Rows from block 5, named by matrix and row number. Rows with one number belong to one neuron. Each number is 128 + 24 x the weight over the matrix's rms, rounded and kept within 0 to 255. All counts start at 0. Numbers have three digits each.
# gate: MLP gate (model.blocks.5.mlp.gate.weight, 416x160), inputs 0-159
# fc1: MLP up (model.blocks.5.mlp.fc1.weight, 416x160), inputs 0-159
# fc2: MLP down (model.blocks.5.mlp.fc2.weight, 160x416, transposed), outputs 0-159
gate.177:144123165130125114165134138116164127137127118151148118120105145159116098119124134085162134136112137132114121130128077134163112120157125135118102120130172138142145152133157131139131115137132124115114126166129133137130118156100130127133132138117136126143113147148104104101123140141119132112141120119126156113113116095125139114120130142133154079136130139123129130117120081148136110119133114182120117098150118137137119116136119131139142105128110126131121136110144125108164164137130129
gate.178:125132095147151092109128103133116142116150140101144137104101124139122134134168171131152154139086147114142150149155146144130131138117103090136096131059111148081147077053155058107161105150176145140145116142139124112207193121111149139109103135151085151104143097129143171160038121068118099117164154153130160080087115181064079130080111181148108143146141090131103144099127104073090137135164126167116165135135157099122107184147154109119126137174149142143110145132085139160088110120126138
gate.179:098147137090138162159145161123143209210169132106104113164101186127177129174208173087141096210110106124153129191112067180116136146103109129168151113108195114080189152109156073105123044093183171184106132142097117149111132139180108124098165092079206128073098129174053097132162104078154116127095052139162124135137065086071192184156095141154164066150054110190095114168092132102118059095085119161149100148187174171076152130092162146102120161082121181155112145105099089088078092166144091
gate.180:129102135131162162091146128138120131121151126171132113144153142129097145150109170116122138112128134143140127101123141145148158144119087141088064118111106140104137131134149114105118081071091131116143139101152077123073156110112143119104127140130135133112148169148148142142119115132097138126111143134117138079149123164104114119166116156097137083105106089106153145146161175154122140155155137099078097110128124110098139094124115091115095144122115169115106089110120122126149140142117181
gate.181:139144148129141117127105150124098109139097124118125105117102143125106140162132122132108129139174147117097157121127140111131150127130101125138149085134145147137136168136152115118128116112134098141143121122133129142179132140126133110128143132108131142141151120128127105136125151146136130113100135104092161133121117110114120114145128137164132105101122107122137131112121139134106122138134143119161127113111116144156122139093109142131129142133118162110141107110095118150127113135120133
gate.182:058144147111127119158117126148127136072103102160117106140079144084111146108120090169111093147160120121120121176155110149161122080110120162150137156107163183152119142091144130159175150108114151126078134128079071110125133117111095115097128098104162120144167135087099133164032123148169156141127157147084088140135124103158132166085129127131171150109122106110146136116135141148128156111127127109151074159105101130150197147118149154133191128136144116103138119070095144105181119084156118
gate.183:136176137137065103097116115117142148181145073111150126108113094154065118109116139121132113133122129123077154160185131129097142143106141119111143122067091101123117132145138123132092149082136147110170149109141109144105118182151135072139137118161126105115119139089104082144178121169143119140111146119095132116181185099168131153114112142103077090117120147139070134164150098079140101089120088100170092124126109168089109093079141142097110094073127137135177136114125112145143165116126147
gate.184:082159094104072095097126150105146134148145074131140170139112096146104163149146084128159144134111145139137146104188107140159135166095143153119101097114133085067088183169090122131107114170137131105153129125161128166111141156117073110158082142132163128079127134117094114160102129136128128141189116074118098087142160114141080134154188152101146132135118129135100133134153156101097191107084136132183128138116135183116139126111095142122102097118134127090130116092129128123094115159135152
gate.185:127100135129185108124123144133107100138148189134120068069161141131167138142137150143151127124142163100125145133100129164115123136140104121128103146130107136124132100096145130157117141126112134139113112136125105154147122139132202157097136082129097140101111119122134122092092118135129133171125117179143184142115116095111130134117101081142108140135134123116134122124118132124136123143184121134117094133109119113127099120147143163164098150119139143129051157157136130121135099103132102
gate.186:111115131144151118135117128150128131124112127157124127128128159124137134140118137108130170100134131168140136130093123155119132115158121098124098110100132152128081132159134120123110140150188131147123111110126130119161169142136146134143132134115132108145130134139114122141136100102104108160149134142140135136100112129114129127139111120134113118138116135125136121127141121151135134137136139121107143121145115092132097128131143124105120127113149129122145112131089093116125128120119155
gate.187:139134138127138117121111151128107124122135127113143087107157138108110127110100134119108117130148110113147142130131143142114122129143127115110102126119141124133143109133153132154116120113139144144115113151139129112144129112124170135144120143127122109114140137154112127112138141151107118157115152145126132117127126104135137120138110115150135120115133122111124125138140126140122116149116116085133130136138134122131139133116135110133096156123146165123114119133111144128121109149149135
gate.188:143158129126109129155115134099136166132167131124119134120147129136118123114156146131144123103123134094129164131164133121115121158137149128130133105135117116124161152100139102145117123127120131136147134143119107155125119134124129101124123078136125137120140145124130107142112098124151096135124117096090127116143130146133145129160131113111126154115112155131143135143125173111126127129153112144153131113156148155132118098126115118107131125141148136124147123143130149080135149150129119
gate.189:148147122114138099110110143138130100117116124132122150093118125129106135118130118111160141139132129130125139148145121138110135130119127122134117110118154132147142102139142128141132132115144120167096112117131133121152139117112130114140135125139134140136125120134114160126140104146123109175140136130110101106135120135111132120139127109149151134112132126127123156127153134108132144120116116130132113106131117125128120137109104100128119134124127152116141139138154133133133102109125116
gate.190:128103074210100164148159153117131104168091147153129107156124089163125101132097136085091149087107071118060099149158163122126124110126147118152108101113170109074139138085127113116117112097152162160136063146148130123150148113135114143132183104120144166091164113101160107092135095090138124140124158135120149127116122127112119106130132171106113063100122183147136098145123129153103125070137152135139103116106155136085087186096145169167130192181199070116109077192106167116161105089185150
gate.191:125182137129105129123164147144129105100101112090169152128104135122095152143133108106112094121132103108139097155081139160108130114091126171132153155117122124109132140123136142127124100142110129137132131157104150123110151117112097126121116116133127138116094122080092145135081122091112132073115124136145114108130132169149128115100123169132138084176107177137127149099132144125140128130139121159143158123140098141112099112103097092130095108117122138093141115125135109129113123092103138
gate.192:114130122148151145138152134135134093120118144123104132133125127132135134132154103134126153130127124121126106144108122128104114129114120164101120147153138150101158134063141139104121119150130122120130121124109147118155119129136113120102095102132114139124117104107150140116092140106139138105125116152138132153110132177095110107102121116113126096168130128130134138112107121135135145122142152164107163126137118119121088129137122123121133127158150097141131134144148141150146130106138128
gate.193:138088145137114137152111122096133173119106130165162164153116136114155096137131157153101151104111116121124107132057142116071145131168120157114156129153115150119144112066146134063115132152108090116112118168094138110117142077119097096103137100109101132182116139107139113119156142114156124107146087151131112155155131151118175102167116125156148160110119154143151154120117125096116096105180128150098131133122144159128118104132138119127119088156109108115160140125110145142154154126146152
gate.194:131107135133126110127127120133122120127120133132120111129131138129132117134116112126136118130124140160138130111122137144159146113146125103122127111118146151141101131136118128116113137110138135146124131128119113117158144150141138137140129152119122124109119122135136124116133136132130136130137136130125132126121117105130127136117135125128148132117133122128125106129148124124125138137113123117093107128120131115124141136140139143118127134114134133140114116121121126113124107123131139
gate.195:121109141137159146106107127124112111105119118137149107118121148125149126119132145123119117140127131122130114130122136130148127128122124140118135167139127137129138123121123138121146112129134116126123133137103144123116146123137154149138158127131134126137128125140133132105126135132125134170123133120135120137123113123138116137111110114132124128134151134107128128124139123134148132150112141124107122145107138099131120124133137149152134116104131128121117128140119133127125114113130115
gate.196:110123138122151170115126157142131115131113134155143130117089134150126133143117139127152155126119127156144100153130145147140127123105125133095120153126130104116126138096130140092123134095099124135130159139155144123115133145113095125130094151132130132117099100108126152123123144119131155076132127152133146143131120138143147096107126130130139134156131139128121118135089137155117119127122110120128137126133113149127095106096155114106122134138125086162098116158145111152124110107132107
gate.197:112130142112147110132123094127124111110117111118113116136107138164135133166122107107145144106105130131149136158123148113125131129102095117140129123133100119098136098099131127122139154159113141158141093113127102099136130107099140145113066109167153097102170137124129137122097121134127118138136124135147115110120160116135126124116103127129096115147122099118134118121173103107107104111130157144133188087149126104154117127141142141128110129139153126129155087112099117149144126139123142
gate.198:139136120102132130133072095140144144104172181180103096109100150129170114159087125108212122129122143113130119143058100107127160146108155092132142088068055143119106142026154071122178126183218163131129118154167080181157179199194070144103080078045133125082123170120115121173131061213137142137174164119135159100094157088140179187172203099152070055147153107107117170124174117094172151166213105112150152097098136095076154108186150161144141164173112104094137095126073202159097123205106111
gate.199:179137085113162133132096137118111116144086151095150117147156163119159143128129100154133145123178145079192126160184115157174109110115112117136151175109118119139182121143090136152143161129123112133108103133143163119125099136129150146157128109158118142060093136124090126101114150165055126095133072134098127126136102083137124162144148103170160134119145084136179100130113125071080135105119135096086123147137122163120109120142152157148146090111172164100116126119107095113108131119148116
gate.200:085096084135154113135120137132142135121117145088098113107101181110088114148140104091120156093129118135127171140125144178168132123136132109134109131093117130150110121144127143097139121147180127135115091154092094120185173135113132099154086162127113124114107129144113125124133119115159124158095147139134119122157105123087120106110161110103118143134135118135105116123140112126119138152119131143123112131174130125122136136135132153111103124089133112114135103149106091092132130123154141
gate.201:102134186103131140154157142161100142108087153148126163144094109124137088103104109131117119175094112113133132145119138116115163098112138134111103130097105109076131104110130138141100112097150116099140179159114167133150110146173116128160132107139122125153168193170102158140131158121155133138145135132147099148105141180138132074137124171152165138145152135150152085151136159159130111109141117134099149116085121135149108118107102125112133115109142114142113111163119115165129148136164141
gate.202:115110149100131069152122129102137141072114114133140109108076118113111142123137102105138098129112093160095106130113121109133116108161109133153124163071140182151112138034132115177171143122168157177072104125109071164129164140135133147084115062094159096138142125146127118170078066163147137186174136135091105133142112119129131197089121129110124108134125152108082116137153132144127138151139110090134115114103103110097165133160134149091137138110133102146088137113083142143151114143151151
gate.203:113104138131156117135177144130112132130130114115107112116147108129141130119125139133129095146135120141162138089162158116116124147125128122140140115136123117148118110137125133112137147124147116097128153152136110133125102121152109148144115130131138117108153116163119115119113127132142111142120157112140107135151118118126139127121148137115124141087122109144100125146114130129107113120129116133135111143133155106165137116125136144103143136110103132150101121138117137128113149141124123
gate.204:138166184090071094208112118089069180129151137159148204092053093104105148153144124072186058083142106151091153053151175153083029161099122129180182147077122170151097158056081045115204187103173107073136135086213108162143122181115098200139133091048161097157128116159118132181119140140121127109105067081131161143096115097106192151119133133123170135130169102127157153178195206185161173096159084158148082187088159134132134112162187172071183110168168080158118131158099181138174113157144122
fc1.177:117093111147158149092128134129115111132096120118128137152123122133131139143122122139118138136146115158143111127112148142147152111116115121122136147126124115120119106143122145088121129124155111121138137107127146116125129121123124137147117154143127130134129118128135131124128148119126149124145133160153101142131121153146114121111121119128123138127149105129108127123135111135130137139105143109101129143112123134119114130130147116127112132122132121141121120124103126168100115130131130
fc1.178:145189105135121118133081105133099089077136141138148134115084143114104122135127117178134163143156151116097146100146094144097138141117190104118168108145119103114133109127171107125130178173135147077149134174099102164110119132180138141166185125139139098145153137136165074130133102123093126133153113122118145098155130179087130162126162107132164186114170130129082137150165144161047116101114139145117128172156141123103158137157137105108159140126083173111164084127070131148141121141113155
fc1.179:142151155102129121151133160143125182175172114137113121127133155147168124180137129149110121155141112113155128166123081146124128178094088133171104138123171107136142146146172099155160095117088143192119122149097151108134144108152160125123173114125172142045079142127085118129120123090111117159103094128127087114085098038149168172130104145133194111180111127139101135159111128109092085113096115156135124148141114130104148125118112138138115148089147175099127143111110126117078108161176139
fc1.180:069123137126090067116071119170137118198105143083157131095120159120153115074130117143150102138102111145134121137105118114164121125146120086143155146150150129161080132124143157112107147127133187155121124140127129118164123127154162145191127120110132100169120119168100135151092116129107107153136141145140120127098176112134135129139119084158094163093147168143124105172086146159168128120125106144145148123126137133140163169166126122152163107120155126139120121141106149097094126169128108
fc1.181:101144119151122125152118117119129142156135099124138080132102141126149143136139050112108095136147137112131117130149124117171127073138130078115123153092149143125153141119128126144143186129154140153124083116120112099177123121135140099147131122116131120130132090121107138127116155185114118113096131136112125142121129101141108113129148102178145138142135108127138124125127121100098117123102116093157095122141117113144165139124119132138146136140128152107129148125092101131130120105146117
fc1.182:102128111094159109170151143111154100112143109192129142147088105123111167089135149133102139150129125141147143117142069161127100119114156155124079145111117180103140084115121103133182143150122181084123150124146111121107193084123066122076121102144096111102125163107108099145145104104151130148119117124117117127137137174155181162136097134118129167103138124128135152121158115153138142180137121083106102229174129146071104134136163123159152136144196117094118105125154149110188147112185086
fc1.183:157107194113117101125146152099142100073115136107102146117160117123135095138131102129157140101084113089131096028194136154131101090086177178152113116160084113112134153092114141168132108165162155162144129161118108173139088089104109198099100110122136207137092096146074111119136167107175130100156192131144097092085074168159170129195094156141182182132113155091156131204146189188095161181128136128167131078183098140138151180133078088152119166090102137092090106133141157097082107193113132
fc1.184:112057133114101133103101120145141149166122084175119140138164094163163118233106091105141122190121141135139108068092082127082110115121107120087140147120145111083114151150091152106138182156063146079101121158169149187129187179139142155119101129126104080167152124160091130103212103154145139167174102126112096140181130105095095151133178166141126116121117115176098134078150115095125159115123139158145066109114132129137101136139152214178095116144117096069099129090113067107138102124137156
fc1.185:124133121155164117109130141119129115060146115143126145116079116100118092125131121104111110089113153113096114074144136085144121127149127112124133091162136080111122124135113134115119105152124106126104133145096146135154121087136129152117182111127111126089110068119171142107111086125097115122098122122117130120131150124143145158117145146097118119111112135145153100156074097154136152124109101126123128131085104132103136078043141161112141088125189134127116102144149131123188113094167110
fc1.186:106122097157128137155136132136117106146120162131083162164094077117120132144126095112173131113135151142115141116135142110151109106092132137122123152125097084085124131130117103110123132110118124143136126153112135121130131158135158110118113126093120113135115140108128150131148132147115125139140134139128120168113132138143137134117144122127138079139124131110121129129129143133137104137147180120106138103107130125117146142121117143160107110112140099117109130151143129108181132116146108
fc1.187:139123129118162119108136137132143122120119132103111105114124126114110145116110135140124150147148128122132149144134149124123122114163155133146106121145086133132131131138155130150139138136116137125131110117127148149127106113119149123157132113125115119159118155130125095121117121147106129127114103135117143125116141120125133107135091125136100124127121142126174126142127101157134098141141107125140132139157128129135105118095097126120148153113157177128114146113138128103102117107118108
fc1.188:083096118112147123124169083176166135193089131107131077196107155140145164173157164129086181100096094113101138133079177105117107090180155124143150129152123122145132162135083145139158095173133129208205139133195123094118129129146107145187141127104115136112059135114191132117110130151132141149116151140144178077097099077093123191133126125119111119109133111123142157114150141156137133109128142132142132170127141153125119105128128109122152062109094075154101150098141119131132161169151116
fc1.189:123108132140145148101147149109101138131102138134166120141117118104149140117124129129125145120136117142135123146146136160162120113118127106125094139104116144141144125128132127114147123117176102120125110129130149094125111122124139129145127146126118121145122107127132133129117096134118138155151136136147135120128129132114104136118127127155125111133142097137119115137117121144134136127132145148101113140126155124150120126154119136114113111125110128127119125139101103126120121147128135
fc1.190:193116101156129136085126125167168131140132158125167185117121139153139115157122148118153140184119102108150079148201115168177141134070165118129141186119119152182136124068059141133144101122126140122150175136141161146176127121117127131117119157171064146085110119107105155132023103121130127107116129170114162117117109176095109136096116160122104103139138114153155114106096140117108116131121128130092148124136112176082032145118175108135130097132150108136131140143085097127085105102117142
fc1.191:137103134151154136114127122110113157121083155150115115109165144149141113132104107131112113138142147146091119146120118133110163139125135110146111097173111123174086104133142142137147150100101135107119121088105134143152108137113115111137094119168144131115149140152157102091143120150135129112147149110106111113163067118098131117124120096164102138095145098097126111144067118133073117085109162107103103118108125125135165150123146128149203143168092074208079119121142143132145099107120142
fc1.192:187121174109137073142124153135178108104144161111117118147122113149134131130132127095152117116108121144118110131140132112108124122080126155129129120129145121127132115121127150143118126154127130118136111095093113108145140148127127133144095122118122181115154144138134137124123139119124140132103101142130117087122154150127153117144102087153121114148113108129115137145115128132119192147135161122161188134149126136130101136119151107127164131188107139130110138128152119128139114118139116
fc1.193:124146132141185162121160122182124050131096149103087139125118150153106137091092159139151122122139134105129115177125140126125123148106150094134119140120125123173117123143126098143129142112141134133152131105133097103127147169143153153137119135138145136135114107157139144115123124175121126101110162140142127124061110155119126131089108091126111090152135107083132121117130123172131130167107116094112136174131123081170144140130132118108123161110158170160134098137133168131105118125093074
fc1.194:124140093105163144107130099146148121118114109159124166158148121118136147148130117125164110137122140123121135161127153108140119146131107130136109131103111135129136136115129135112110103120151136149122138133107144120132116130111118136180143125122151135152121127126132117121161141111117112131119117125136122080123141152129127107125122132135125160117134140112135138132147128097138161114128131109161119144135094139140127140120140124122160137117105131101147158109122137125125113111138121
fc1.195:124111097143097141128138126122118155126134126150158105148095138141138100151124112127119113142142125085133115148137101128158129141086125135081135144128139155120136131106135122124130118124115138124085110126137143130160132132132137160140148132136139142153134146148159112142146147120149135098103134111143105139145123156128105133143113130143133121144139155116128113088122150100121125142124108080132111136086120148116131101135149166127175131115121107106122168137130119116147123136130134
fc1.196:126164149104113110127080147103113159104116100152116138124145165143154148128098107129105157112093156145130098114124130170134146136141117127094122139162091092143158137123141112114105128119093093138126145046159152102109128163121139078103117124134123156133118104090130169146120127111137133132093156126099182127120170101141136117103122134149106124154117141157154128123154121151135160156146104087123123086137119125130088111134118118125120155143145094146099122164156125134088115109142118
fc1.197:170145133120112147134083105089151125129135131089144096111120101162139139115140130132150171091104109120125137126101128092133140146108109179128100122123102130106144093104126117138115119119085127131139167085140119118094122151088106107089087111134126104121128126155154160121093084133109142143134124101124099121105120108126151127102098117147126120104101122114118138108120129113133108080144106134129152105146152100133111113143123151139129121152148128119136157128149133125137160132090147
fc1.198:125155133139123151143148083124144131050140162128142091147105093102132076094131134142150098114147111165157122141108161124156152164145125139152095184155088162108145105109141109146167139127139169159088105088150095103121093090152077145085170096165126127139081116143119140115131120142130128160124105133148141111146150134133181159087162126153104146138150113109122185132126134112134079094132136112148120073120117120106146123135128098161116146141143081126121150142155140159122121154098159
fc1.199:154146105051170066156113151140103122114138118075102166157153139156101127120124177098122130128135170124090139122117174080118147152106133174164128127101140086087135148145153116133164099151149148093133148168118128108123090132147133121187108121168150157132143077101119097111134110142126142140082133133082084104159118135142181140117108098149134137117117136095109136130134144072122126148159142136079134106125107136164164161185137147149141087119146126085137160139142062139146108116113126
fc1.200:141127109126133108122112133178100104160160133098172127080116175153096128149164124105113132077107108128133142124132137182143110155138116130106116156154162126137143128123113144138140118148130147080126105108080118128113082088161084133059134134141112155140089179158115124169125122136093150102122150128116111111126143098099132125158123118113100138116107137119129136125111145133158135123124112134099117135107141104176085186091157139094081127136124086114127113140115151145129132128106115
fc1.201:112144159110089136154137148146079146129107134110129125145092107114122111103121152133098096174125117093105099095142143171130125162099174112113138097109131120140149095134124130093138116106128111126123153164099112079106132188130078111097076095121104120080138121146138117127109130137140127138121085149153117150129121166167088138141169197174170164119133149074131119101161106116146114090147122161139190101124144112098085155140122104130108118082119136162114089173138111142142140141182108
fc1.202:139110144129145118143104085145148170157147122144128143107115146139095141126088145125143150117150148139148154129105092087156145109092149115099125158147170088104134136137079121120084165128118168110110120164120137146131126146133105154148145134096167119123080134148142119128142150123124116078118098133114110131123147131104151139139147149146136107101116119111147153089080176087136200137146164126175170175161143100122127119140067104095090100124151118150134119169115134156152099137160145
fc1.203:108120110119150151093092099099153114100118113150119108123136126133130137136143106098122106140129129142128121131155109148136124112136123082105111121100128112135121126144121124135120133122133153148093153105155120129146097134125174127124107186141109124151150118150142168102165141151099132175121121127131151113106115114120103126127114089170107124168127133103139119109128125113125124149121131127111152125145112103125110149141136093154121157147141131134123126119126118120134109134139132
fc1.204:118107101147129128088142102175142090134156141128100092120138177177140120110105140127119132127107161104135074127140113101134168086149130124092088143154174138104154121158181132152090099142120168150137091136058112069093103120151082119127115142157096124117136152144145118162129110153106119108180187144134070070150171135162087171164148129144098139126094137158137108129111089098108072143123131122105140096141125099181129130086112120116087152129112109102143176143137125150083123095124065
fc2.177:139155091084124119136144123125162142135094090110097153138110161120126099109117166138114111111121136152132131144104087112153129117097130123151092114123101115150110128117151106113135159124104127115103146094130149158122143130174101104139127139128131142128109151113143122120106111103096105130118129113118171087108128111083165138146142129111153113086131133144128114142132182122115136127104131175125118136132155109119132138109115118140131152144143085133130130115124140142151076128129134
fc2.178:127152140148113124127207088140132112104118084155104134114144147115107138140115144175141134106091140119180101164128153094149102114103179146115087151056136094113095133105107152114087089108090123167153116164163123106179156131185106099152156149127143162096138123140161106153109121155144162117121138076128106118106147119114125101134101074141091091142182105156120142092157136156188103120169160122158103152144150089122137140162144126148120122160087144113156172109151155099125117139124114
fc2.179:152164156108138105069107128142136154158073160119160125142162164118147132115187137126163112075150120116144144104123173143147139148110108104127168149135160138092110147157126125077130155157133149064114141126154137107141151156160143118091148122188171146112125134129119105111068120164114148132119157159162164129175130190132089112115159131116107151178087150085076137122115183142124093148186119082105134137146133164123184128133152136137147175129118149144140129135125152115128137098183120
fc2.180:129121160129131119081152090122132143121122114129134116155126144140118122100143175087198082106101152138159187114164129138109112095131095146106110151163137179148154156122124133060131132129161118142121145123159146104085169146172139146138101108126175148112086125159148133082198107088100144141130100127117105144123122145127142111071133141083109140143126119175156160142174130110159128140169116175087091141125093097113149138124139117114116112102105145126091094148163127131125134149129093
fc2.181:099147145137119134121141131122155126123142138098169154122151115102106119098122123121159123144067148110201096148145105160148173121124079123123121151103134148141135173132109143129151140161119078135149140109111114119110132098120136155102143113158119122128113144137121121139168146111115150134122113105092087107158111154137182120129124119102125162107118152149120159134131168137175113116130148126085125066118139119154121110101137108126153159116115148099120140167164157095120096127111116
fc2.182:114137104113112124131109143133102076138076139196101141141131101121121093136125081149164163096139110152090086138119171087135112131109163124136190108112107152126104063104126163123141124089094160173130092112099111153182090164124162122099129134077088148178124107122124088123069092168142112137107118146142139157116141093119083140158179128137128091112133141124149140143155100140097143077122129153157134205190119125084075116140116148084129141116189138097112148112078110138082164129167182
fc2.183:133093113141100125092124134152123119151120061125126141133119196083139124156177097129156129122104138198093092109025125163152136119147080129095139132081168166103064113118125116103136145137087050172091147121129114160062112133164116129142133133167115179145097130119189185168208118166180107131115167127121129095167143124197162146106107104141150153134149168082153120165137110145136149120102158092234180153118087184131129100189096119127139131082173113141072133126111150133082135141179127
fc2.184:129195115137139121146137168110113117108124163098093108112143137142083100177163135119127137151140147142107098112190112130025158158116131091149125188129101087125187143033146170169122174138199127115161122111126096138155166142089184129185117157092177144214171095117139195068189107145143161091138109060147122171130158108092163146113144136162121116121141126129115126081131148144152135127221141149081156146144122092124154139104171158182099127128157144130145141112101110084132155107136139
fc2.185:122127133152085115145146139117140113078104149127132102119180111110138161119115115093157084156150154107190143171136122183125123118159127151139120149085132058116142117128137116121121135106155110138097098145162119120095133170162105159129173149107112122160123191132172169143137081134158078126082135122131122136127152148116115128117120145145140149104112124111186082093058096137113146125142103126127124137074173115079139183044105097136120106138172129135110141097116132134070120175194144
fc2.186:118127099143123138099088129118140107126121121140178088184157063151129106106122147137129153163135142166143134144138141130122127123105140116129130118139157089146146126099146146118137096158169101092121118132155124124106144080117107118105132113155103122107126110095128097100104119110168102121134123137127138093103126125111140125163118127125071157142143142122135123156127128120134109148123133145097130134114101103143106112127117105111124119112126091151121097108152131160133110114112125
fc2.187:124147138144101140126122144137162119106123138133125158111098145114128137151102114111141118131111115111112103110132122119156122134136180103109120145125128134137123122119109134118139121145126153120142128135113119135136144136135125114140149096118109124117126122142116148159176134117117127128149105135112162122120130119134124146135148082120112126126110144136116124149097132137118118129141117137136151147130127135133134136127137136138155140124153144122145121107135139122156132105148090
fc2.188:172119120077132118119079123189093136172169132125137110123128084126122104095125182125122155118151095090154139140131082109115111107147127121114135104131145141089142171132164083139148140137094151092158100161087098152102130109136110158150122123116131125124170127131177138119102106114162095104069074122160093121125111149124122085116131105153149135100115139138141163112147140152130112146119129120142082157106141154134127127120128145135122035151090053143134107160109105071127163101155150
fc2.189:141136112112115126134100147106119158127132141147109122147113113135130153132101126134131124139132114091132086129124128125145124119115118111125135149120107125142132137110144142120142128134132149124122127146140135102118112127104124106141120127121099141113122122094162114131106119121144093169125122137123126161139131106154098101131123138108158127118126136145137120114111111136165138129135129117121132109092141142141141105094158130131138099145125131142146136135136102137133122119134160
fc2.190:135110076156162095108085148103124114167136115145097148136119105152143169115083098078179133151143062123177173098145089154126139133124151145159146146138150109116132132153152109107105164153148146087129197138098126140127112176106147135131167128149150094177080154113134131180122078160145101143114088137133134150176118134125118153114122158149164209086115061092143119122114138152123121173130139119086099098121112126103097092099110089098128182096190084130118177106135100132077092169181123
fc2.191:150098123143107103161125150117110155118146138151108106117142140135120128119111151115156154121112112168126144083081127090160159107106165123137142097086134090151158125139092112149121154116147095136145097133140091130145124110101186101114078099098146094155155150097115136143184125163121126069128130122114157112106093102147114129098110128148122142120149131155121107117076106138156114168114156119148147142129147090117099133115131175152082135112102074173119151113133169104114104147133102
fc2.192:081118196111114148132113158133097127130087096119120151136132138151128120137104118124112106152147127132134132134160133171110128135092119139131137136132129106140134117139139103130133129121140127148124147067172151160113091112132113127125128160130111092130100126136107112132122166125135116131096154177124141166147150115092105126167155074081138159147141153131119124082126113111149189107110160151084146148143136095107120129108108140155094112089081147109138117135112134124098094114110140
fc2.193:105139134126086106108089113144140049109172094098176108157154155162118131171096118140143118106113124102150130068129143144172099108105147145138134106118125115143107125111126127087117130128147123108142116115135129145153088094164148149086132126137147102093141154142143177141117144105115096089104114151145130126150126134138125110101153125148139170134144124154139106129105081180077127145104130134172151159154145139154128132127128134156113134158131147139146149108097140114146128159081146
fc2.194:149138130117133117087154134110136133125120170133081107144127090140126123162098122134109133102144123111107136118155150108130102142099123146147115095141142128115123104133104124141124135114179139141135132137124103134097145141155130116144142144109139122123126114150136129094090117135144114112140134138145131140129134135136131150129126123098127118120111126175133155152111145133162123123137128123115139146097157127137142129110144140122149100137129149134147116131144141136144130134120131
fc2.195:105145125132152106102121126126111117150131131135123138133130146134131134134098117149136121095117139105137149134112139136117125129129137140129121110126125127112141093154124106103169139142110126143137114110155107144121113116144109124130128113114141143119124117137133112141113133095116134096127120087109129116141129112147157135132149137127121125138154115126114120158106115118132108129140130132149105142111142118109114136138126111112123120118132120122119102141136132136117128134121142
fc2.196:135135162121124101116138177151122141150132094140133137123171160160117102103108171160151153134133138143154109152143133149132145120150139156137142139112133145134062173137157172088099123135079089109146128171104157129134136130114129127075116116085118162123135119139136157148126126150122126145163128123120122100122143156095090110087168111150112122167204124117166156091111158085103121151156160124120107101140171130133094104111146145162130121100116151118098123127135142136119128121074116
fc2.197:076175135107139119134137099143123136139120142127135136142131096158125115116059098099095143121147129129116111128134120147121121107104149110141092136129091127126118114100115113103153117149121150118137136121122182118177133138094133143096145136120140144128128099125112147134132123108128089108122118133133146134121148172118110126132130126090161122096131108125105134143138124110153086170113121172117125100148116095105123123129068086122118142155101132119103122145137131139120153117066145
fc2.198:165169120147109086176143086129097133058116109121105168167141108135121183170104150143092085161100123132115119100120163147099117147159140126167157100101084114108097088097115123127175160132103210148097137124085110132125141115150200138091135118128165134127145135145107116125113118106126141146102146103146115149137157129121076081078102106086143127132123139147113208122119130128100093114110127132102170057104112129054126128161112161154123140098134079116195167148150128104166133108115115
fc2.199:106150123056093172101139138141155125124099131085160114140112116155099127127119080105159131140119163145164141146110071171133159149132159098152134123149152079100175178144102153126138179111121140173153083170122134152131140139172131125167103123096150095120094186123123095130125124125132173144080115127059147151091116130106049136104126099125126129125086104160121132147146149099143115098107145122151147119150150138167148086165102126118113095103126115094123101118127187136105119144085124
fc2.200:130131162140142122096098109100126152128117116171165073095125123103150131152120163161129109109108122138073096100146126172132151108100151116130144124134118127126143118140141115081107138131132114090150090163073112127116108087093136115142151122142160127172110192097136126140111167125113115084089153102133088137122124081128124100130118132095141114112131074094116125119139132166155124131094144123121142086140162148100122155168132107170099115113129162135157097143106142149112112150121092
fc2.201:121147123109151128074119143104162153119134107110150184108138122112133151130123111150136104127077137111127136173161107065118120183120160175118120148139144123168133092086149145114139125142131104110101127147176154174153105074105137135109076152115110142190167158140109106150138112108151119150102177139137121118101108146100190115134069162087105108107145121203125123154160104113117131167107114088098151089140104141096125097158114136111128120145119110139121148085100142147122099119196173
fc2.202:105114157146103126138136099151098168159120130142115110092127139141092129137090110125120126130117182129128085134127152147105175112103160150090106125096156067094113133095191132099093094133091173146121124158134106105116119115127147166149166127154137108126167129139147118136089167155133107071099172151111131121128159133133113127144128128103120138099105152142153158184090176089132177129114156134072159166168106154122099141140187150138191102138152140151123144086102129071113097115156109
fc2.203:166117096110118114137149113105101131109129155121160129119119111118146149133134112127131109132098145157124109109130102130111115149141129130122085114128122105154164134132102141097145125150149143162142134119097128103171135133103163177154140134162138104138118120167108130100145138119087130101102118112154142134126128119129115130129084167153120128131116107068087148118126118152112104119136113127107128159131091178125162137147113112129124142142106121114137111148116104108103144114129148
fc2.204:093164155136121110136145150109160171106182143120099100169137107093113118109125135119132131102116095107109087122101087118131119172090161093151074144151090142129148125169152122085155091126134078168129128096068100082116160114089077132125133157158140089118124154118146133160128151140105135171080178101154119097178092146154088181103159128154085129101150158142115128104121154145092163143134084104124119162111169107091117116149107107119142094106112134154143167095129119137099112097091090